{"train_examples": 155796, "image_size": 64, "num_classes": 181, "arch": "gmlp", "mlp_ratio": 2, "conv_stem": false, "layers": 12, "width": 512, "muon_scale": "match_rms_adamw", "grad_clip": 0.5, "batch_size": 512, "epochs": 31.9, "weight_decay": 0.09, "adamw_weight_decay_other_params": 0.05}
Rows from block 3, named by matrix and row number. Rows with one number belong to one neuron. Each number is 128 + 24 x the weight over its row's rms, rounded and kept within 0 to 255. All counts start at 0. After the name is the row's rms in percent of the matrix's.
# u: gMLP up (value half) (model.blocks.3.mixer.u.weight, 512x512), inputs 222-295
# v: gMLP up (gate half) (model.blocks.3.mixer.v.weight, 512x512), inputs 222-295
# out: gMLP down (model.blocks.3.mixer.out.weight, 512x512, transposed), outputs 222-295
u.254 093 [139  97 143 137 111 125  94 109 133 164 116 119 116 120 166 149 151 143 147 116 160 127 136 193 125 118 122 175 141 117 131 127 111 149 142 138 129 153 130 165 136 123 149 128 124 145 153 110 140 134 149  69 120 167 133 101 105  93 107 125  90 111 141 118 115 131 101 101 113 104 120  88 153 164]
v.254 098 [142 129 126 121  89  85 126 108  83 127 165 140 158 119 151 126  89  95 123  82 115 146  79 129 152 178 160 155 152 118 124 133 125 151 128 157 118 154 126 100 174 141 108 149 132 105 132 107 121  85 160 149 121 165 111 117 155 150  94 139 125 114 155 118  96 129 149 112  82 112 134 163 119 128]
out.254 097 [145 156 144  76 124 136 158 142 144 148 100 109 131 147 129 118 111  89 106 101 164 169 137 157 103 126 140 163 149  88 134 100 132 141 140 149 118 123 151 139 111 148 163  94 105  87 128 113 111 157 162 132 139 114 138 105 126 142 121 128 142 164 130 124 114 154 122 122 130 129 102  78 107 115]
u.255 095 [131  91 103  93  67 102 131 124 124 118 118 115 131 119 170 137 130 133 155  80 106 112 140 136 131 135 168 140 147 133 135 120  81 126 124 112 108 111 146 138 165 152 124 137 122 117 127 118 122 112 112 166 137 183 142 125 110 131 128 106 130 112 108 133 123 130 126 159 118 146 106 115 121 133]
v.255 099 [113 157 141 130 134 108  92 162 108 136 153 136 133  96 133 109  87 153 134 105 122 116 118 145 127 171  81 119 114 102 136 114 119 144 159 145 148 133 159 137  71 188 134 168 112  95 139 149 120 176 108 141 113 176 109 143 121 143 150 113  95 121 131 138 161 116 119  86 144  94 105 143 149 131]
out.255 104 [ 70 148 116 113 157 119 104 124 122 127 126 134 133 135  96 138 126 136 135 105 143 106 144  93 141 127 137 141 157 109 137 136 113  91 130 120 146 153 139 112 133 114 137 128 126 108 120 149 128 116 130 165 127 113 146 132 107  95 126 142 137 150  98 126 124  91 158 121 102 126 109 141 168 138]
u.256 100 [108 128  96 100 116 126 132 140 124 142  95 133 127 132  90  79  67 125 135 136 155 119 138 152 135 141 143 108 135 102  92 118  93 138 155 180 145 118  86 127 153  91 151  78 118 111 158  92 123  95 130 134 165 147 117 157  86 123 116 141 140 120 108 123 152 118 163 148 137  96 126 129 104 151]
v.256 103 [ 96 106 133 102  56 111 124 113 124  88 163  98 155 145 168 128  93 112 142 164 153 153 153 139 170 164 141 155 114 160 161 127 156 112 161 114 168 143 107 125 127 126 110  73 140 123 125  99 162  92 181 121 114  91 118 118 128 150 138 135  99 127 130 123 122 140 134 127 112  76 136 129 140 167]
out.256 108 [128 123 157 112 132 147 105 148 123 151  99 122  87 142 144 125 132 126 154 135 157 139 114 108  69  77 104 175 114 170 100  90 112 151 138 142 164 133 132 180 126 166 138 147 123 106 117 136 117 118 147 124 108 131  93 125 106 155 106 107 114 111 145 148 141 133 113 148 119 131 118 151 129 124]
u.257 101 [122 138 114 139 109 113 158 114 100 178 154 130 110 182 159 129 124  90 146  90 151 160 136 133 195 150  69 120 141 121 137 132 138 127 156 170 151 180 107  99 109 185 151 119 118 130 157 150 140 145 153  76 117 156 124 149 129 157 128  97 171 133 141 119 149 135 116  99 141 138 129 139 132 137]
v.257 100 [178 115 133 124 109 162  72 132 131 129 147 146 101 161 143 144  97 147 138 122 135  86 118  69 157 123 151 143 147 118 125 115 113 160 117 177 164 151 116 119 162 146 161 138 123 121  91  98 122 123 142 150  91 110 129  87 126 110 112 132  82 120 117 122 158 140 113 139 145 123 125 111 110 103]
out.257 116 [121 155 170 126 116 160 143 138 152 138 112  97 152 112 147 131 102 135 107 177 123 164 141 167  74 160 132 143 124 127 116 164 144 133  99 133 162 112 176 162 221 112 117 133 133 147 105 134 134 131  99 139 138 145 114 134 104 102 126 128  96 119 139 122 105 133  93 147 126 105 124 154 163 140]
u.258 097 [122 110 142 155 104  77 124 152 114 119 138 111 133 144 103 137 123 115 162 148 124 121 148  93 146 129 133 178 112 133  83  98  96 110 130 150  96 120 131 154 138 128 127 129 119 142 110 135 151 130 160 162 162 133 165 123 131 136 147 163 108 130 107 133 143 104 100 148 126 125 120 133 136 152]
v.258 102 [140  81 141 145 147 108 104 140  99 172 167  89 147 123 128 112 142 158 120 128 135 127 154 152 133  54 133 138 128 128 105 127 157  87 116 171 120 124 136 107  79 137 148 172  93 108 141  81 110 122 149 130  94 162 113 138  91 116 145 172 158 125 184  96 143 118 156 117 177 121 126 110 138 144]
out.258 107 [127 166 117 181 142 157 133 153  75 112 156 164 142 143 150 153 156 174 113  65 129 189 162 107 103 140  89 127 172 148 107 103 127 127 104  93 122 131 121 131  85 133 168 151 199 136 158 101 129  86 127 152 149 129 138 140 129 147 137 163 114 112 135 102 152 142  71 148 120 137 130 135 108 113]
u.259 096 [128 129 134 119 103 143 109  94 151 106 145  97 120 127 141 119 153  98 120 139 171  95 104  85 144 105 115 162 125 116 130 140 155 135 129 159 139 117 123 124 137 174 138 104 109 158  38 128 148 147 164 135 123 154 157 137 115 132  95 105 148 155 144 126 169  83 144 108 141 124 138 133 130 163]
v.259 100 [125  99 131  98 135 126  94  95 170  98 117 114 141  77 116 129 103 116 130 141 144 108 162 153 148 116 132 106 106 128 142 156  94 106 158 157 136 155 105 136 140 169 140 137 133 109 133 129 130 131 151  98 104 110  91 120 152 149 154 106  99 131 126 121 199  93 125 140 129 141 133 149 153  99]
out.259 098 [109 144 125 130 147 123 144 154 128 121 150 131 100 148 131  77 143 104 114 120 117 140 159 149 139 149 114 133  82 140 135 124  98 133 153 160  92 114 179 140 111 110 136 119  85 125 141 109 110 129 166 127 144 123 137 136  46 136 158 116 117 133 126 163 137 145 138 131 158 170 151 148  58 105]
u.260 097 [ 90 105 107  94 115 155  90 110 132 117 162 154 133 164  91 139 128 143  83 154 133 189 146 148  65 161 154 148 103  91  83 108 160 102 112 119 129 169 131 133 131 161 113 160  75  87 164 180 118 159 119 127 132 146 112 149 134 142 114 126  86 103 145 180 143  85 126 148 184 135  95 125 119  98]
v.260 096 [112 136 112 132 131 128  88 116 208 118 129  88 122 139  72 119 171 144 115 153 112 148 158 141 131  99 164 113 151 130 137 110  72 108 119 128 153  90 150  93 140 141 146 130 143 117 111 205 106 137  96 124 111 149 146 124 108  70 129 130  91  97 141 131 144 100 112 133 142  84 141 178 140 128]
out.260 104 [140 132 103 104 148 105 123 141 170 120 117 114 111 117 128 129 116  94 132 108 142 116  75 160 112  80 153 129 142 136 150 158 138 121 151 125 138 132 114 169 129 143 138  89 142 130 151 144 124 131 163 114  77 145 129 109 177 104 151 158 120 137 133 124 119 121 149 119 132 101 185 117 135 115]
u.261 093 [146 135 119 138 132 125 137 112 150 115 142  98 151 152 139 104 135 143 153  90 172 131  92 169 117 136 148 122 145 131 128 113 110 106 130 116 142 119 100 108 100 143  68 107 106 132 169 151 147 109 132 137 155 112 106 132 125 125 145 115 146 146 120 153 119 129 146 135 139 127 137 143 114 109]
v.261 093 [120 152  89 141 112 138 120  87 147 122 169 120 145 106 145 135 106 106  96 128 140 137 105 101 138 131 118 107 152 175 126  83 174 121 133 102 124 102 136 134  99 134 123 148 121 110 121 109 138 118 101 119 139 146 134 154 142 128 191  74 118 157 108 105 144 113 163 104 121 128 138 140  96 101]
out.261 099 [153 147 127 133 126 150  52 114 136 124  97 114 138 169 125 132 104 123 127 134 105 128 173 103 132 113 100 124 144  70 120 117 110 138 124  74 116 153  91 137 114 165 143 112 157 147 125  90 100 121 116  64 129 156 160 158 129  99 107 133 188 111 128 136 131  73 114 129 129 163 175  92 149 137]
u.262 104 [164  68 173 112 139 127 162 138 155 161 132 100 155 152 140  78 105 102 108  71 154 147 154  99 111 173 149 142 122 119 194 102  92 169 126 107  83  91 146 145 104 148 133 116  93 124 115 111  86 130 141 137 126 108  92 139 182 119  86 107 106 113 118 100  99  95 142 164 102 121 120 138 161 127]
v.262 105 [155 132 136 110 131 129 139 147 137 119 128 162  82 173 142 146 116 169 113  68 158 134 152 199  89 118 103 103 118 137 187 133  98 122 142 103  80  77 107 145 107 122 114 129 129 123 122 125 110 129 109  97 121 133  86 129 118 111 102 112 160 139  99  93 157 132 177 134 119 118 124  78 148 137]
out.262 099 [108 129 121 146 133  85 124  98 171 101  80  95 108 101 106 121 112 159 123  97 119 149 126 175 138 149 139 139 146 126 125 167 106 114 150 118 117 123 136 122 134  93 101 127 127 117 125 115 160 138 117 103  60 123 142 124 134 115 105 151 172 112 138 147 157 154 106 147 152 103 116 147 116 151]
u.263 102 [153 123 158 178 196 114 160  87 105 129 126 100 115  94 113 122 129  98 121 118 137 147 113 133 112 126 109 159 144 132 121 117 138 103  48 129 139  99 154 108 139 104 122 108 110 125 150  99 156 128 113 146 108 159 116 173 168 126 145 117 114 134  81 141 125 137  87 122 133 153 125 136 153 175]
v.263 099 [132 102  88 154 146 137 128 106 132 179 114  96 143 100 107 158 124 101 128 121 167 137 124 132 132 100 157 175 146 121 163 140 107 129 108 102 122 137 175 151 112  98 124 157  70 141 126 108 169 120 144 150  84 141 128 137 127  71  94 103 124 135  77 159 106 172 118 124  95 133 121 134 136 166]
out.263 098 [132 124  96 135 134 115 161 130 151 176  92 127 144 156  92 121 112 162 147 108 110 153 156  98 140 163 104 111 115 108 176 143 181  92 126 128 145  81  97 143 118 138 145 140 121 139 117 126 134 136 109 161 120 152 107 153 123  85 126 130 133 119 119 128 103 146 133 113 136 148 126 160 171 133]
u.264 091 [140 146 107 134 129 113 146 134 144 113 151  77  95 107 110 156 132 113 158 134 107 125 114 127 113 120 138 119 141  89 118 131 120 125 130 150 107 116 131 124 101 167  76 139 140 156  83 163 132  96 130  95 125 114 136 146 185 135 144 143 121 126  97 138 112 119 137 109 136  66 150 146 120 133]
v.264 100 [102 162 164 136  92 105 150 156 123 149 147 136 119  94 123 141 116 124 134 169 142 156 113 122 175 121 118 136 164 105 153 134 150 151 141 150 122 188 114 107  95 140  80 124 121 121 113 156 140 110 110  98 108 103 134 161 164 139 159 137 108 120 140  91 133 162 153 106 136 141 151 149 121 118]
out.264 102 [121  99 136 145 118 110 153 122 160 144 174 121 134 118 129 107 152 117 123  96 120 129 169 111 107  90 137 125 107 124  93 149 128 149 108 157 144 110 102 162 131 161 105 132 172 147 149 143  92 130 145 161 132 164 125 107 146 128 160 122 143 114  85 122 128 102 186  98 110 119 141 134  99 148]
u.265 096 [108 130 146 146  92  94 164 165 159 146 158 100 118 159  85 135 144 112 109 134 117 150  86 146 101 113 136 103 117 126 174 139 141 113 154  80 180 124 150 147 127 110 151 141 143 129 167 116 120 135 156 182 124 127 120 131 129 135 143 131 166 109 136 106  82 139 159 146 123 174 121 160 136 154]
v.265 094 [ 82 110 126 114 124 130 117 114 111  97 119 121 133 134 153 186 105 138  64 128 111 160 112 156 101  86 117 120 163 158 184 128 152  48 146 116 136 127 123 131 113 130 147 104 128 152  94 101 116 113 144 133 107  87 109 167 101 133 146 118 126 142 143 104 155 143 169 150 130 133 139 129 109 133]
out.265 103 [136 111 104 104 150 154 140 121 131 132 151 106 163 100 160 104 150 125 102 115  97 110 155 151 133 129 136 154 135 128 153 151 155 183 137 136 116 126 119  95 134 145 126 184 161 104 108 119 116 130 152 111 141 137 149 134  99 116 118 112 157 102 146 134 105  90 146 181 132  83 143 128 106 140]
u.266 096 [118 119 129 137 112 128 115  96 174 149 149 147 152 121 142 133 133 175 146 103 128 117 127 111 145 123 106 126 114  77 110 117 108  82 119 152 136  97 124 115  89 128 145 134  89 120 160 143 139 106 137 125 102 155 129 151 157 130 114 130 105 115 121 153 145 139 146 142 140 117 145 127 171 112]
v.266 098 [155 119 137 128  89 133 141 139 141  89 108 116 109 133 157 135 194 120 171  82 148 150 107 101 118  77 129 126 115 138 119 133 157 140 117 165 140 181 113  95  91 118 146 154 114  89 139 123 107 150 149 127 142 110 109 118 171 136 105 110 118 142 117 179 126 114 132 124 116 128 139 159 138 106]
out.266 097 [128 150 118 146 147 165 145  84 181 111 132 166  98 135 141 128 147 134 126 167 100  99 111 111 124 105 117 137  68 186 111 145 117 112 146 158 105 152 172 107 148 114 123 112 140 139 116 131 130 120 146 161 127 125 124 131 133 115  98 151 141 127  91 142 120 169 141 140 152 135 112 139 143 167]
u.267 099 [110 139 103 144 169 129 142 156 130 156  98 100 126 166 131 102 126 136 107 173 124 105 132 114 102 105 125 103 117 114  91 156 176 124 112 131 116 103 116 165 133 125 118 109 122 160 142 119 121  81  97 100  76 136 142 116 131  99 130  97 187 111 113 179 171  99 118 129 125 130 135  70 136 172]
v.267 101 [147 140 123 159 154 121 107 168 147 150 119  90 108 125 134 191 121 122 139 113 132 150 141 178 121  94 163 122 126 150 129 118 119 135 120 149 143 136 115 115 151 108 128 167 113 105 121 133 163 190  89 117  92  91 131 151  82 146 145 115  97 134 120 129 118  85 146 129 109 122 159 127  76 152]
out.267 109 [162 106 140 161 152 148 183 112 125 144 110 129 159 149 155 151 130 124 113 146  87 106 151 148  97 112 135 116 157 102 138 104 117 125 130 132 102 128 125 152 174 149 116 149 135 116 133 149 153  93 116 134 109 169 131 148 143  92 128 138 155 150  83 138 164 120 127 129 126 111 178  93 132 123]
u.268 098 [118 108 104  81  97 109 117 117 147 121 153 109 128 149 152  94 198 144 116 172 177 149  99  92 128 110  78 118 118 127 144 143 138 115 157 138 163 120 135 145 132 162 142 148 142  84 131 133 174 125 132  99 128  98 136 106 149 123 104 129 123 123 115 136 128 134  75 133 143 152 109 166 147 172]
v.268 100 [125 125 117 131 123 142 128 104 133 147 159 142 159  97 147 125  86 140 116 135 141 157 110 138 172 108 118 116 156 113 122 150 142  91 148 167 165 154 114 130 138 116 136 132 135  91 160  83 113  69 140 156 109 140 119 124 121 124 137 135 112 137 128 182  88 130 146 150 150 100 149 116 138 146]
out.268 109 [106 133 127 116  92 129 138 164 132 183 164 109 143  86 114 114 148 106 174 139 134 122 109 142 135 159 107 120 111 154 162  84 103 135 133 119 138 150 134 110  99 110 157  88 107 105 133 122 132 116 131 125 135 111 150 100 142 157 133 127 132 117 129 113 109 106 199 152 130 133 129 131 134 125]
u.269 094 [118 111 120 104  82  74 126 157 123  91 140  99 122 107 119 152 139 118 153 131 145 121 119 175  79 108 105 176 122  95  96 102 141 138 121 183 135 142 115 132 139 118 179 182 140 150 129 100 157 111 173 112 151 128  74  93 132 110 140 160 109 126 137 141 119 111 126 171 144  69  96 128 159 133]
v.269 101 [146 132 139 115 102 120  85  89 118 105 121 139 104  95  93 160 113 109 107 144 134 128 119 140 138 118 119 127  99 123 129 129 142 156 132 141 135 134 100 148 127 113 113 123 169 150 106 101 178 112 139 139 103 136 142 150 142 169 125  92 107 118 155 128 136  94 136  94 119 158 113 128 135  98]
out.269 095 [175  94 155 125 119 106 130 106 164 140 116 148 117  69 118  95 123 115 118 173 174 147 160 115 146  96 137 121 136 146 125 135 134  84 102 116 133 170 134 111 194 100 117 124  97 131 138 133 139 164 120 126 133 119 139 167 131 115 150 117 150 122 135 136 107 154 129 144 135 102  98 115 102 122]
u.270 104 [125 143  84 109 128 134  87 121  86 133 105 134 144 136 155 119 174 106 133 180 119 136 146 141 143 139 180 145 156 102 121 105  98 165 121 139 154 113 162 120 120 125 164 145 132 135 165 141  90 122 159 143 204 123 179 173  92 145 147 172 115 112 170 136 138 125 139 131  90 126 150 143 165 158]
v.270 097 [106  97 106 118 138 126 124  86 130 105  93 109 123 139 139 124 148 128 151 180 124 152  95 124 136 145 138 167 103 106 178 125 125 121 131 106  90 148 153 112 131 143 137 126  87 107 125  91  93 127 174 196 113 154  96 138 159 181 128  93 120 146 107 126 157 140 126 156 149  70 131 129 136 142]
out.270 095 [124 182 160 121 117  95 141 126 134 132 115 116 111 111 111 136 162  93 157 134 116 140 150 117 144 113  95 102 107  92 103 103 164 104 104  95 119 138 140 100 114 154 127 104 188  98  89  77 161 131 134 182 114 141 108 122 151 118 138 101 139 129  98 151 176  98 113  99 130 110 104  96 135 119]
u.271 099 [160 116  99 121 139 118 191  98 139 107 106 106 120 142  79 126 142 134 108 140 134 147 152 130 105 100 109  86 161 180 162 112 101 100 132 110  90 117 113 160 121 162 102 131 139 104 136  90 148 138 145 124  78 129 130 141  92 112 113 107 163 118 154 112 129 145 117 163 141 157 128 147 125  90]
v.271 104 [152 121 134 130 115 138 141 110 160  84 141 138 125  96 142 114 144 167 129 162 107  82 123 138 125 135 109 230 141 160 128 135 107 114  88  98 128  60 127 103 110 131 114 129 133  93 172 135 159 129 145 145 103 111 124 164 127 120 112 121  98 140 102 156 139 136 140 150 122 152 104 127 168  95]
out.271 098 [ 99  88 128 124 134 102 139 169  82 145 157  90 111 154 130 118 135 111  99 134 152 169 153 148 133 154 148 132 123 140 128 146 143 137 106 101 143 126 180  96 126 137 163 104 152 106 132 167 137 161 135 147 117  68 107 129 164 138 168 148 107 120 107 126 124 130 154 157 154 134 129 117 118 133]
u.272 101 [136 136 107 161 100 139 157 150 137 112 135 148  90 137 134 161 118 125 138 148 102 130 130 190 108 124 130 139 129 140 103  99 161  91  95 129 120 134 118 123 155 117 190 131  96 166 134 134 158 138 129 114 135 106  91 153  95 103 120 128 124 126  40  90 164  99 133 184 117 121 110 174 126 114]
v.272 103 [109 136 197 131 108 140 110 117 129 159 101 105 111 146 126 142 139 141 142 120  99 124 140 182 146 111 153 148  97  86 120 158  79 129 109 172 139 144 171 117 129 172 181 113 125 125 149 113 130  97  91  93 105 108 120 122 168 122 129 180  69 140  96 122 170 116 168 149 109 164 152 155 112 104]
out.272 100 [154 100 105 147 103 147 180 116 120 125 133 116 166 154 108 111 127 129 121 103 107 154 134  91 119  89 130 127 132 136 176 142 114 134 156 143 146 112 132 138 147 115 108 160 136 155 157 166  84 151 137 160 149 123 160 103 131  64  97  48 133 138 143  96 130 138 100 113 153 117 139 116  98 152]
u.273 104 [ 85 116 136 108 122 122 111 150 136 110 149 112 108 157 128  97 127 105 110 152  82  97 140 170 165 178 126 127 120 156  82 136 174 112 122 145 110 140 110 115 104 128  99 147 137 139 119 154 116 107 134 165 142 114 173 112  72 135 110 146 158 129 132 152 117 117 130 185 137 132 160 119 172 127]
v.273 098 [126 141 171 103 129 145 148 123 165 120 115 145 120 109 131 137 159 153 143 126 123 135  73 140 155 127 119 154 159 112 112 103 138  77 112 140 161 162 163 128 133 157 121  96  79 180 105 130 116 128 104 166 136 146 110 155 123  90 128 137 125 101 125 153 131 101 133 111 110 100 120  91 109 112]
out.273 078 [145 109 135 139  83 124 159 156 167 159 148 108 130 100 124 107 137 136 151 162  71 144 116 133 132 166 160 109 130 106 121  99 101 139 185 113  72 150  91 117 132 149 174 147 127 140 129 128  68 139 139  98 131  91 139 109 165 139 167 168 129 132  90  82 108 169 145 127 162 139 155 124 141  39]
u.274 101 [128 151 131 142 124 118 130 173 132 102 106 125 162  93 100 128 110 174 129 106 101 125 153 101 104 137 148 139 147 135 119 146 155 141 128 145 101  77 158 122 140 124 112 114 132  79 149 110 135 111  68 100 119 127 156 133  96 136  81 113 147 120 117 118 112 151 134 140 147 132 112 121 122  73]
v.274 099 [116 119 159 107 132 189 123 159  79 133 138 116 145 129 155  94 117 135 132 119 181 107  81 152 110 146 127 129 126 117 118 123 137 180 132 116 148 154  89 111 134  98 162 126 133 144 140  90 130 137 114 116  84 109 133 138 164 112 140 138 155 153 161 126 138 113 152 107 145 133 157 143 137 185]
out.274 094 [113 154 148 118 104 119 127 123 132 127  82 150 134 165 147 150  92  98  85 126 132 137 122 141 104 114 130 128 173 158 115  94 143 126 132 121 157 138  76 116  97  96 124 136 154 138 148 117 172 152 173 115  90 144 134 176 156 167 135 166  87 159 152 118 174 107 108 112 142 140  90 116 129 172]
u.275 098 [129 124 135 177 108  95  52 103 126 123 134 133 164 118 113 103 134 148 163  89 138  87 100 129 138 106 143 155 102 101 145 109  92 136 106 122  65  86 115 131 124 141 128 140 124 126 112 138 160 123 125 125 104 160  79 119 148 112 101 129 108 116  96 106 103 146 141 144 117 129 137 127 108 124]
v.275 100 [ 81 141 131 121 135 124 111 133 167 132 107 165 110 168 146 103 118 160 106 155 130  97 111 104 146  74 147 150 160 154 104 124  90 109 113 145 104 115 116 119 135  83 151 189  78 101 144 161 123 114 135 144 122 155 146 147  95 136 112 153 103 113 121 147 130 141 173 119 118 174 118 154 110 141]
out.275 101 [147 136 113 112 109 106 121  83 156 126 107 112 125 168  97 107 116 114 141 125 102 132 148 107 120 149 130 177 160 104 139 108 167 102 160 161 109 113 117 155 134  92  80 153 146 123 148 184 151 177 126 142 118 135 110 113 102 130 171  83  86 105 140 150 110 144 123 110  79 121 128 118 106 129]
u.276 103 [131 120 133 138 109 157 150  98 132 169 145 119 123 123 135 139 153 178 143  98 137 128 130 123 136 101 136 105 131 124  97 151 126 149 105 118 112 127 106 156 145 133 130 113 115 134 177 185  99 117 114 142 146 127 150 101 121 123 184 122 109 118 140  90 137 126 103  81 109 114 130 118 114  99]
v.276 101 [105 147 135 119 132 155 126 125 106 142 105 143 139 131  98 138 133 171 120 122 151 153 116 136  72 117 109 102 116 147 150 111 100  95 168  77  81 135 134 142  98 109  90 114 178 119 191 148  81 131 144 118 123 111 103 163 105 150 150  99 149 116 100 125 138 138  85 159 108 131 133 122 106  71]
out.276 103 [124 174 122  96 128 107 137 107 129 118 149 179 135 106 155 162 151 196 139 137  90 126 124  77  76 118  77 173 159 140 179  81 153 104 162 123  98 120 149 105 178 125 147 149 145 111 114 121 109 176 142  66 151 160 118 135 141 110 122 109 126 150 124 142  93 140 137 115 169 106 111 135 108 148]
u.277 098 [125 136 128 142 128 151 127 100 135 121 151 126 113 116  98 129 113 128 178 148 131 152 148 129 108 137 130 104 138 117 133 132 136 119 106 137 131 164 119 127 126  97  91 112 144 141 131  97 127 164 149 139 163 180 146  67 128 112 143 142 117 126 168 124  89 142 145 103 132 120 106 102 170 120]
v.277 097 [116 142 148 167 143 124 176 117 106 130 167  98 105 129 124 104 142 123 161 166 134 148 136 122 131 115 107 174 101 119 141 109  94 189 132 143 125  97 114 128 109 124 121 117 145  93 160 100 121 149  87 136 135 142 148 108 163 137 127 135 131 122 103 120 113 141  95 138 140  81 108 124  88 137]
out.277 097 [144 147 161 143 114 116 153 175 148 137 118 129 177 104 129 122 115 149 123 149 136 141 132 171 104 112 158 105 204 175 133  87 147 133 123 144 149 139 122 133 141 131 141 112 120 120 118 126 127 104 136  80 114 138  84 136 139 189 105 153 129 152 183 103 100 118 151 106 158 133  98  95 149 130]
u.278 107 [108 166 124 113 127 124 127 125 106 112 135 145 129 119  69 124 116  92 187 121 115 162 124 110 135 112 139 106 177 140 132 109 105 147 143 127 106 140 149 117 133 107 145 131 153 133 111 103 138 137 116 122 111 112  73 120 172  68  77 116 146 148 133 150 144 124 118 151 110 112 167 128  57 174]
v.278 104 [127 118 154 135 108  60  99 167 116 118 128 109 130 163 115 126 139 122 127 179 107 102  91 125  91 119 166 133 147 132 141 113 121 136 131 173  92 173 174 141 170 123  99 119  76  78 135 110 105 120 155 104 150 173 101 157 132 141  82 113 117 116 144 129 146 137 150 110 120 137 136 114 127 161]
out.278 093 [ 96 116 121 152 136 143 126 152  99 108 110 142 144 144  99  92 111 146 135 127 141 206 111 141 113 140 124 130 118 121 104  68  95 136 144 183 157 124 115 155 141 157 100 119 137  77 138 147 134  98 105 116 158 126 110 167  79 145 132 110 144 118 138 135 137 154 120 156 128 114 110 127 145  92]
u.279 101 [ 94 160  87 134 163 135 155 164 139 109 130 114 143 126 131 167 108 103 127 126 137 175  91 144 101  85 127 160 138 134  98 141 168 126 138 133  93 109  89 163 174  99 145 130 121 114 149  86 157 133 137 112  94  84 110  73 116 150 141 113 115 134 115 136 106 172 116 117 131  93 133 125 193 102]
v.279 101 [105 114 173 132 140 106 103 122 147 116  87 111 131 115 120 126  88 136 101 138 154  97 111 157 149 141 110 124 134 159 137 166 150 160 131 124 178 109 129 145 137 133 173 147 126 119 152 149 127 121  87 121 128 110 140 145 166 164 179  88 125 102 132 118 133 135 112 143 121 153 123 121  95 180]
out.279 085 [105 125 111 136  95 111 103 115 117 152  88 165  99 173 136 149 162 146  71 129 154 135 136 122 127 134 195 136 102 141 150 149  84 155  96  83 131 138 117  95 142 153 152 106 117 138 117 113 130 106 122 115 143 130 127 162 144 147 126 101 113 159 118 147 114 105 152 185 135 140 137 137 105 160]
u.280 096 [110 108 172 122 112 126 131 145 166 127 141 110 117 125 135  91 103 115 104 139 122 104 179 126 129  93 121 139 165 103  94 100 112 135 132 133 149 129  98 110 111 125 123 132 142  97 122  79 145  68 105 114 157 111 156 104 124 143 130 141 165 147  75 129 157 125 116 116 110 146 167 152  95 141]
v.280 097 [158 103 115 111 111 129 148 168  83 144 175 159 137 146 135 121 158  63 113 135 135 103 115  77 111 125 139 138 130 149 159 134 105 115 138  89 101  92 119 106 146 150 139 159 124 122 118 156 120 141 182 103 121 120 165 148 156 181 127 162 130 100 168 110  91 155 121 120  71 155 119 114 174 106]
out.280 105 [105 115 129 153 113 168  88  94 155 169 157 135 105 125 136 140 150 119 119  98 126 127 133 117 123 144 158 114 134 138 160 142 144 112 145 149 131 114 116 136 134 158 145 119 111 127 163 132  96 156 130  99 125 127 105 149 182  99 134  75 127 177 147 145 137 142 160 145 125 152 126 102 140 156]
u.281 099 [147 150 116 141 130 141 106  77 124 168 121  91 149 176 121 161 101 112 116 132 113 114 162 199 163 158  97 112  91 137  99 118 105 129 137 117 142 123 143 172 137 157 143 129 140 143  95 101 144  94 123 101 124 148 103 139 108 147 163 151 135 115 164 124 127 114 127 139 142 109 108 115 141 131]
v.281 102 [163 156 111 114 179 101  99 146 137  99 112 108 110 148 157 139 109 140 135 139 116 136 152 120  82 150 131 123  91 184 151 119  70 118 120 100 161 115 127 126  98 116 136 143 100 102 148 108 110 119  98 139 136 160 120 120  98 154 134 146 144 143 124  78 123 131 113 123 129  96 163 117 135 147]
out.281 069 [106 127 115 142 138 115 128 141 161  83 149 163  93 117 116 145 113 125 118 138 131 140 154 110 136  62 115 129 118 104 131 146 163 112 125 158 115 126  94 106 139 101 109 145 145  72 139 149 112 143  96 149 113 143 148 160 157 123 133 119 122 125 125 120 165 154 121 130  46 122  79 150 112  97]
u.282 101 [117 121 132 138 160 144 108 107 151 149 148 153 132 126 128 134 138 140 142 175 111 103 170 145 178 124 103 103 100 159 132  99 137  79  98 107 128 156 132 115  96 108 101 145 128 100  91 151 112 140 114 109 156 107  83 157 108 142  94 137 103 119 117 150 137 122 128 132 148 111 123 155 158 174]
v.282 099 [106 100 130 185 148 179 115 135 122 145 131 152 131 168 126 140 133 129 127 122 156 130 139 176 140 171 117 131 160 107 132 136 155 140 100 125  80 179 152  92 170  82 109 166 131 117 142 149 147 132  66  99 135  83  94 131 130 173 168 123 110 110  64 211 108 112 136 147 140 136 149 129 128 135]
out.282 099 [127 145 100 134 129 130 104 172 102 103 135 138 143 124 131 117 130  74 128 149  99 136 129 117 113 151 141 134  99 125 131  97 138 137  99 160 126 144 101 111 143 191 123 107 125 112 140 116 153 122 128 114 145  98 152 129 128 134 117 132 127 117 161 129 129 165 129 129 125 139 112  97 101 119]
u.283 100 [135 135 123 113 104 132 108 132 127 107 170  98  69  81 120 112 182 131 103 158 178 136 125 145 135 159 103 134 148 124 138 137 155 101  88 139 138 146 116 128 151 103 126 124 114 115 133 138 135  81 129 154 148 149 135 127 169 116 124 168 151 122 164 147 127 137 100 108 151 118 118 104 131 126]
v.283 103 [117 115 131 126 110 111 139  98  92  87 107 123  85 118  96 124 135 133 107 138 142  84 128 140 146 152 111 150  95 167 150 164 156 101 132  85 138 118 108 148 108 158 106 121 116 150 113 109 150 151  84 160  88 152 100 118 144 163 147 131 133 149 152 145 148 135  86 108 117 105 181 155 121  88]
out.283 102 [166 128 163 124 141  89  90 135 109 116 152 110 101 128 114 131 136  76  85 150 124 180 105 147 153 123  99 124 129  88 111 134 121 131 139 185 129 123 125 178 121 130 137 159 103 115  97  78 137 156 113 162 127 105 146 117 153 138 111 104 140 120 138 127 142 134 123 128 131 163  87 116  90 121]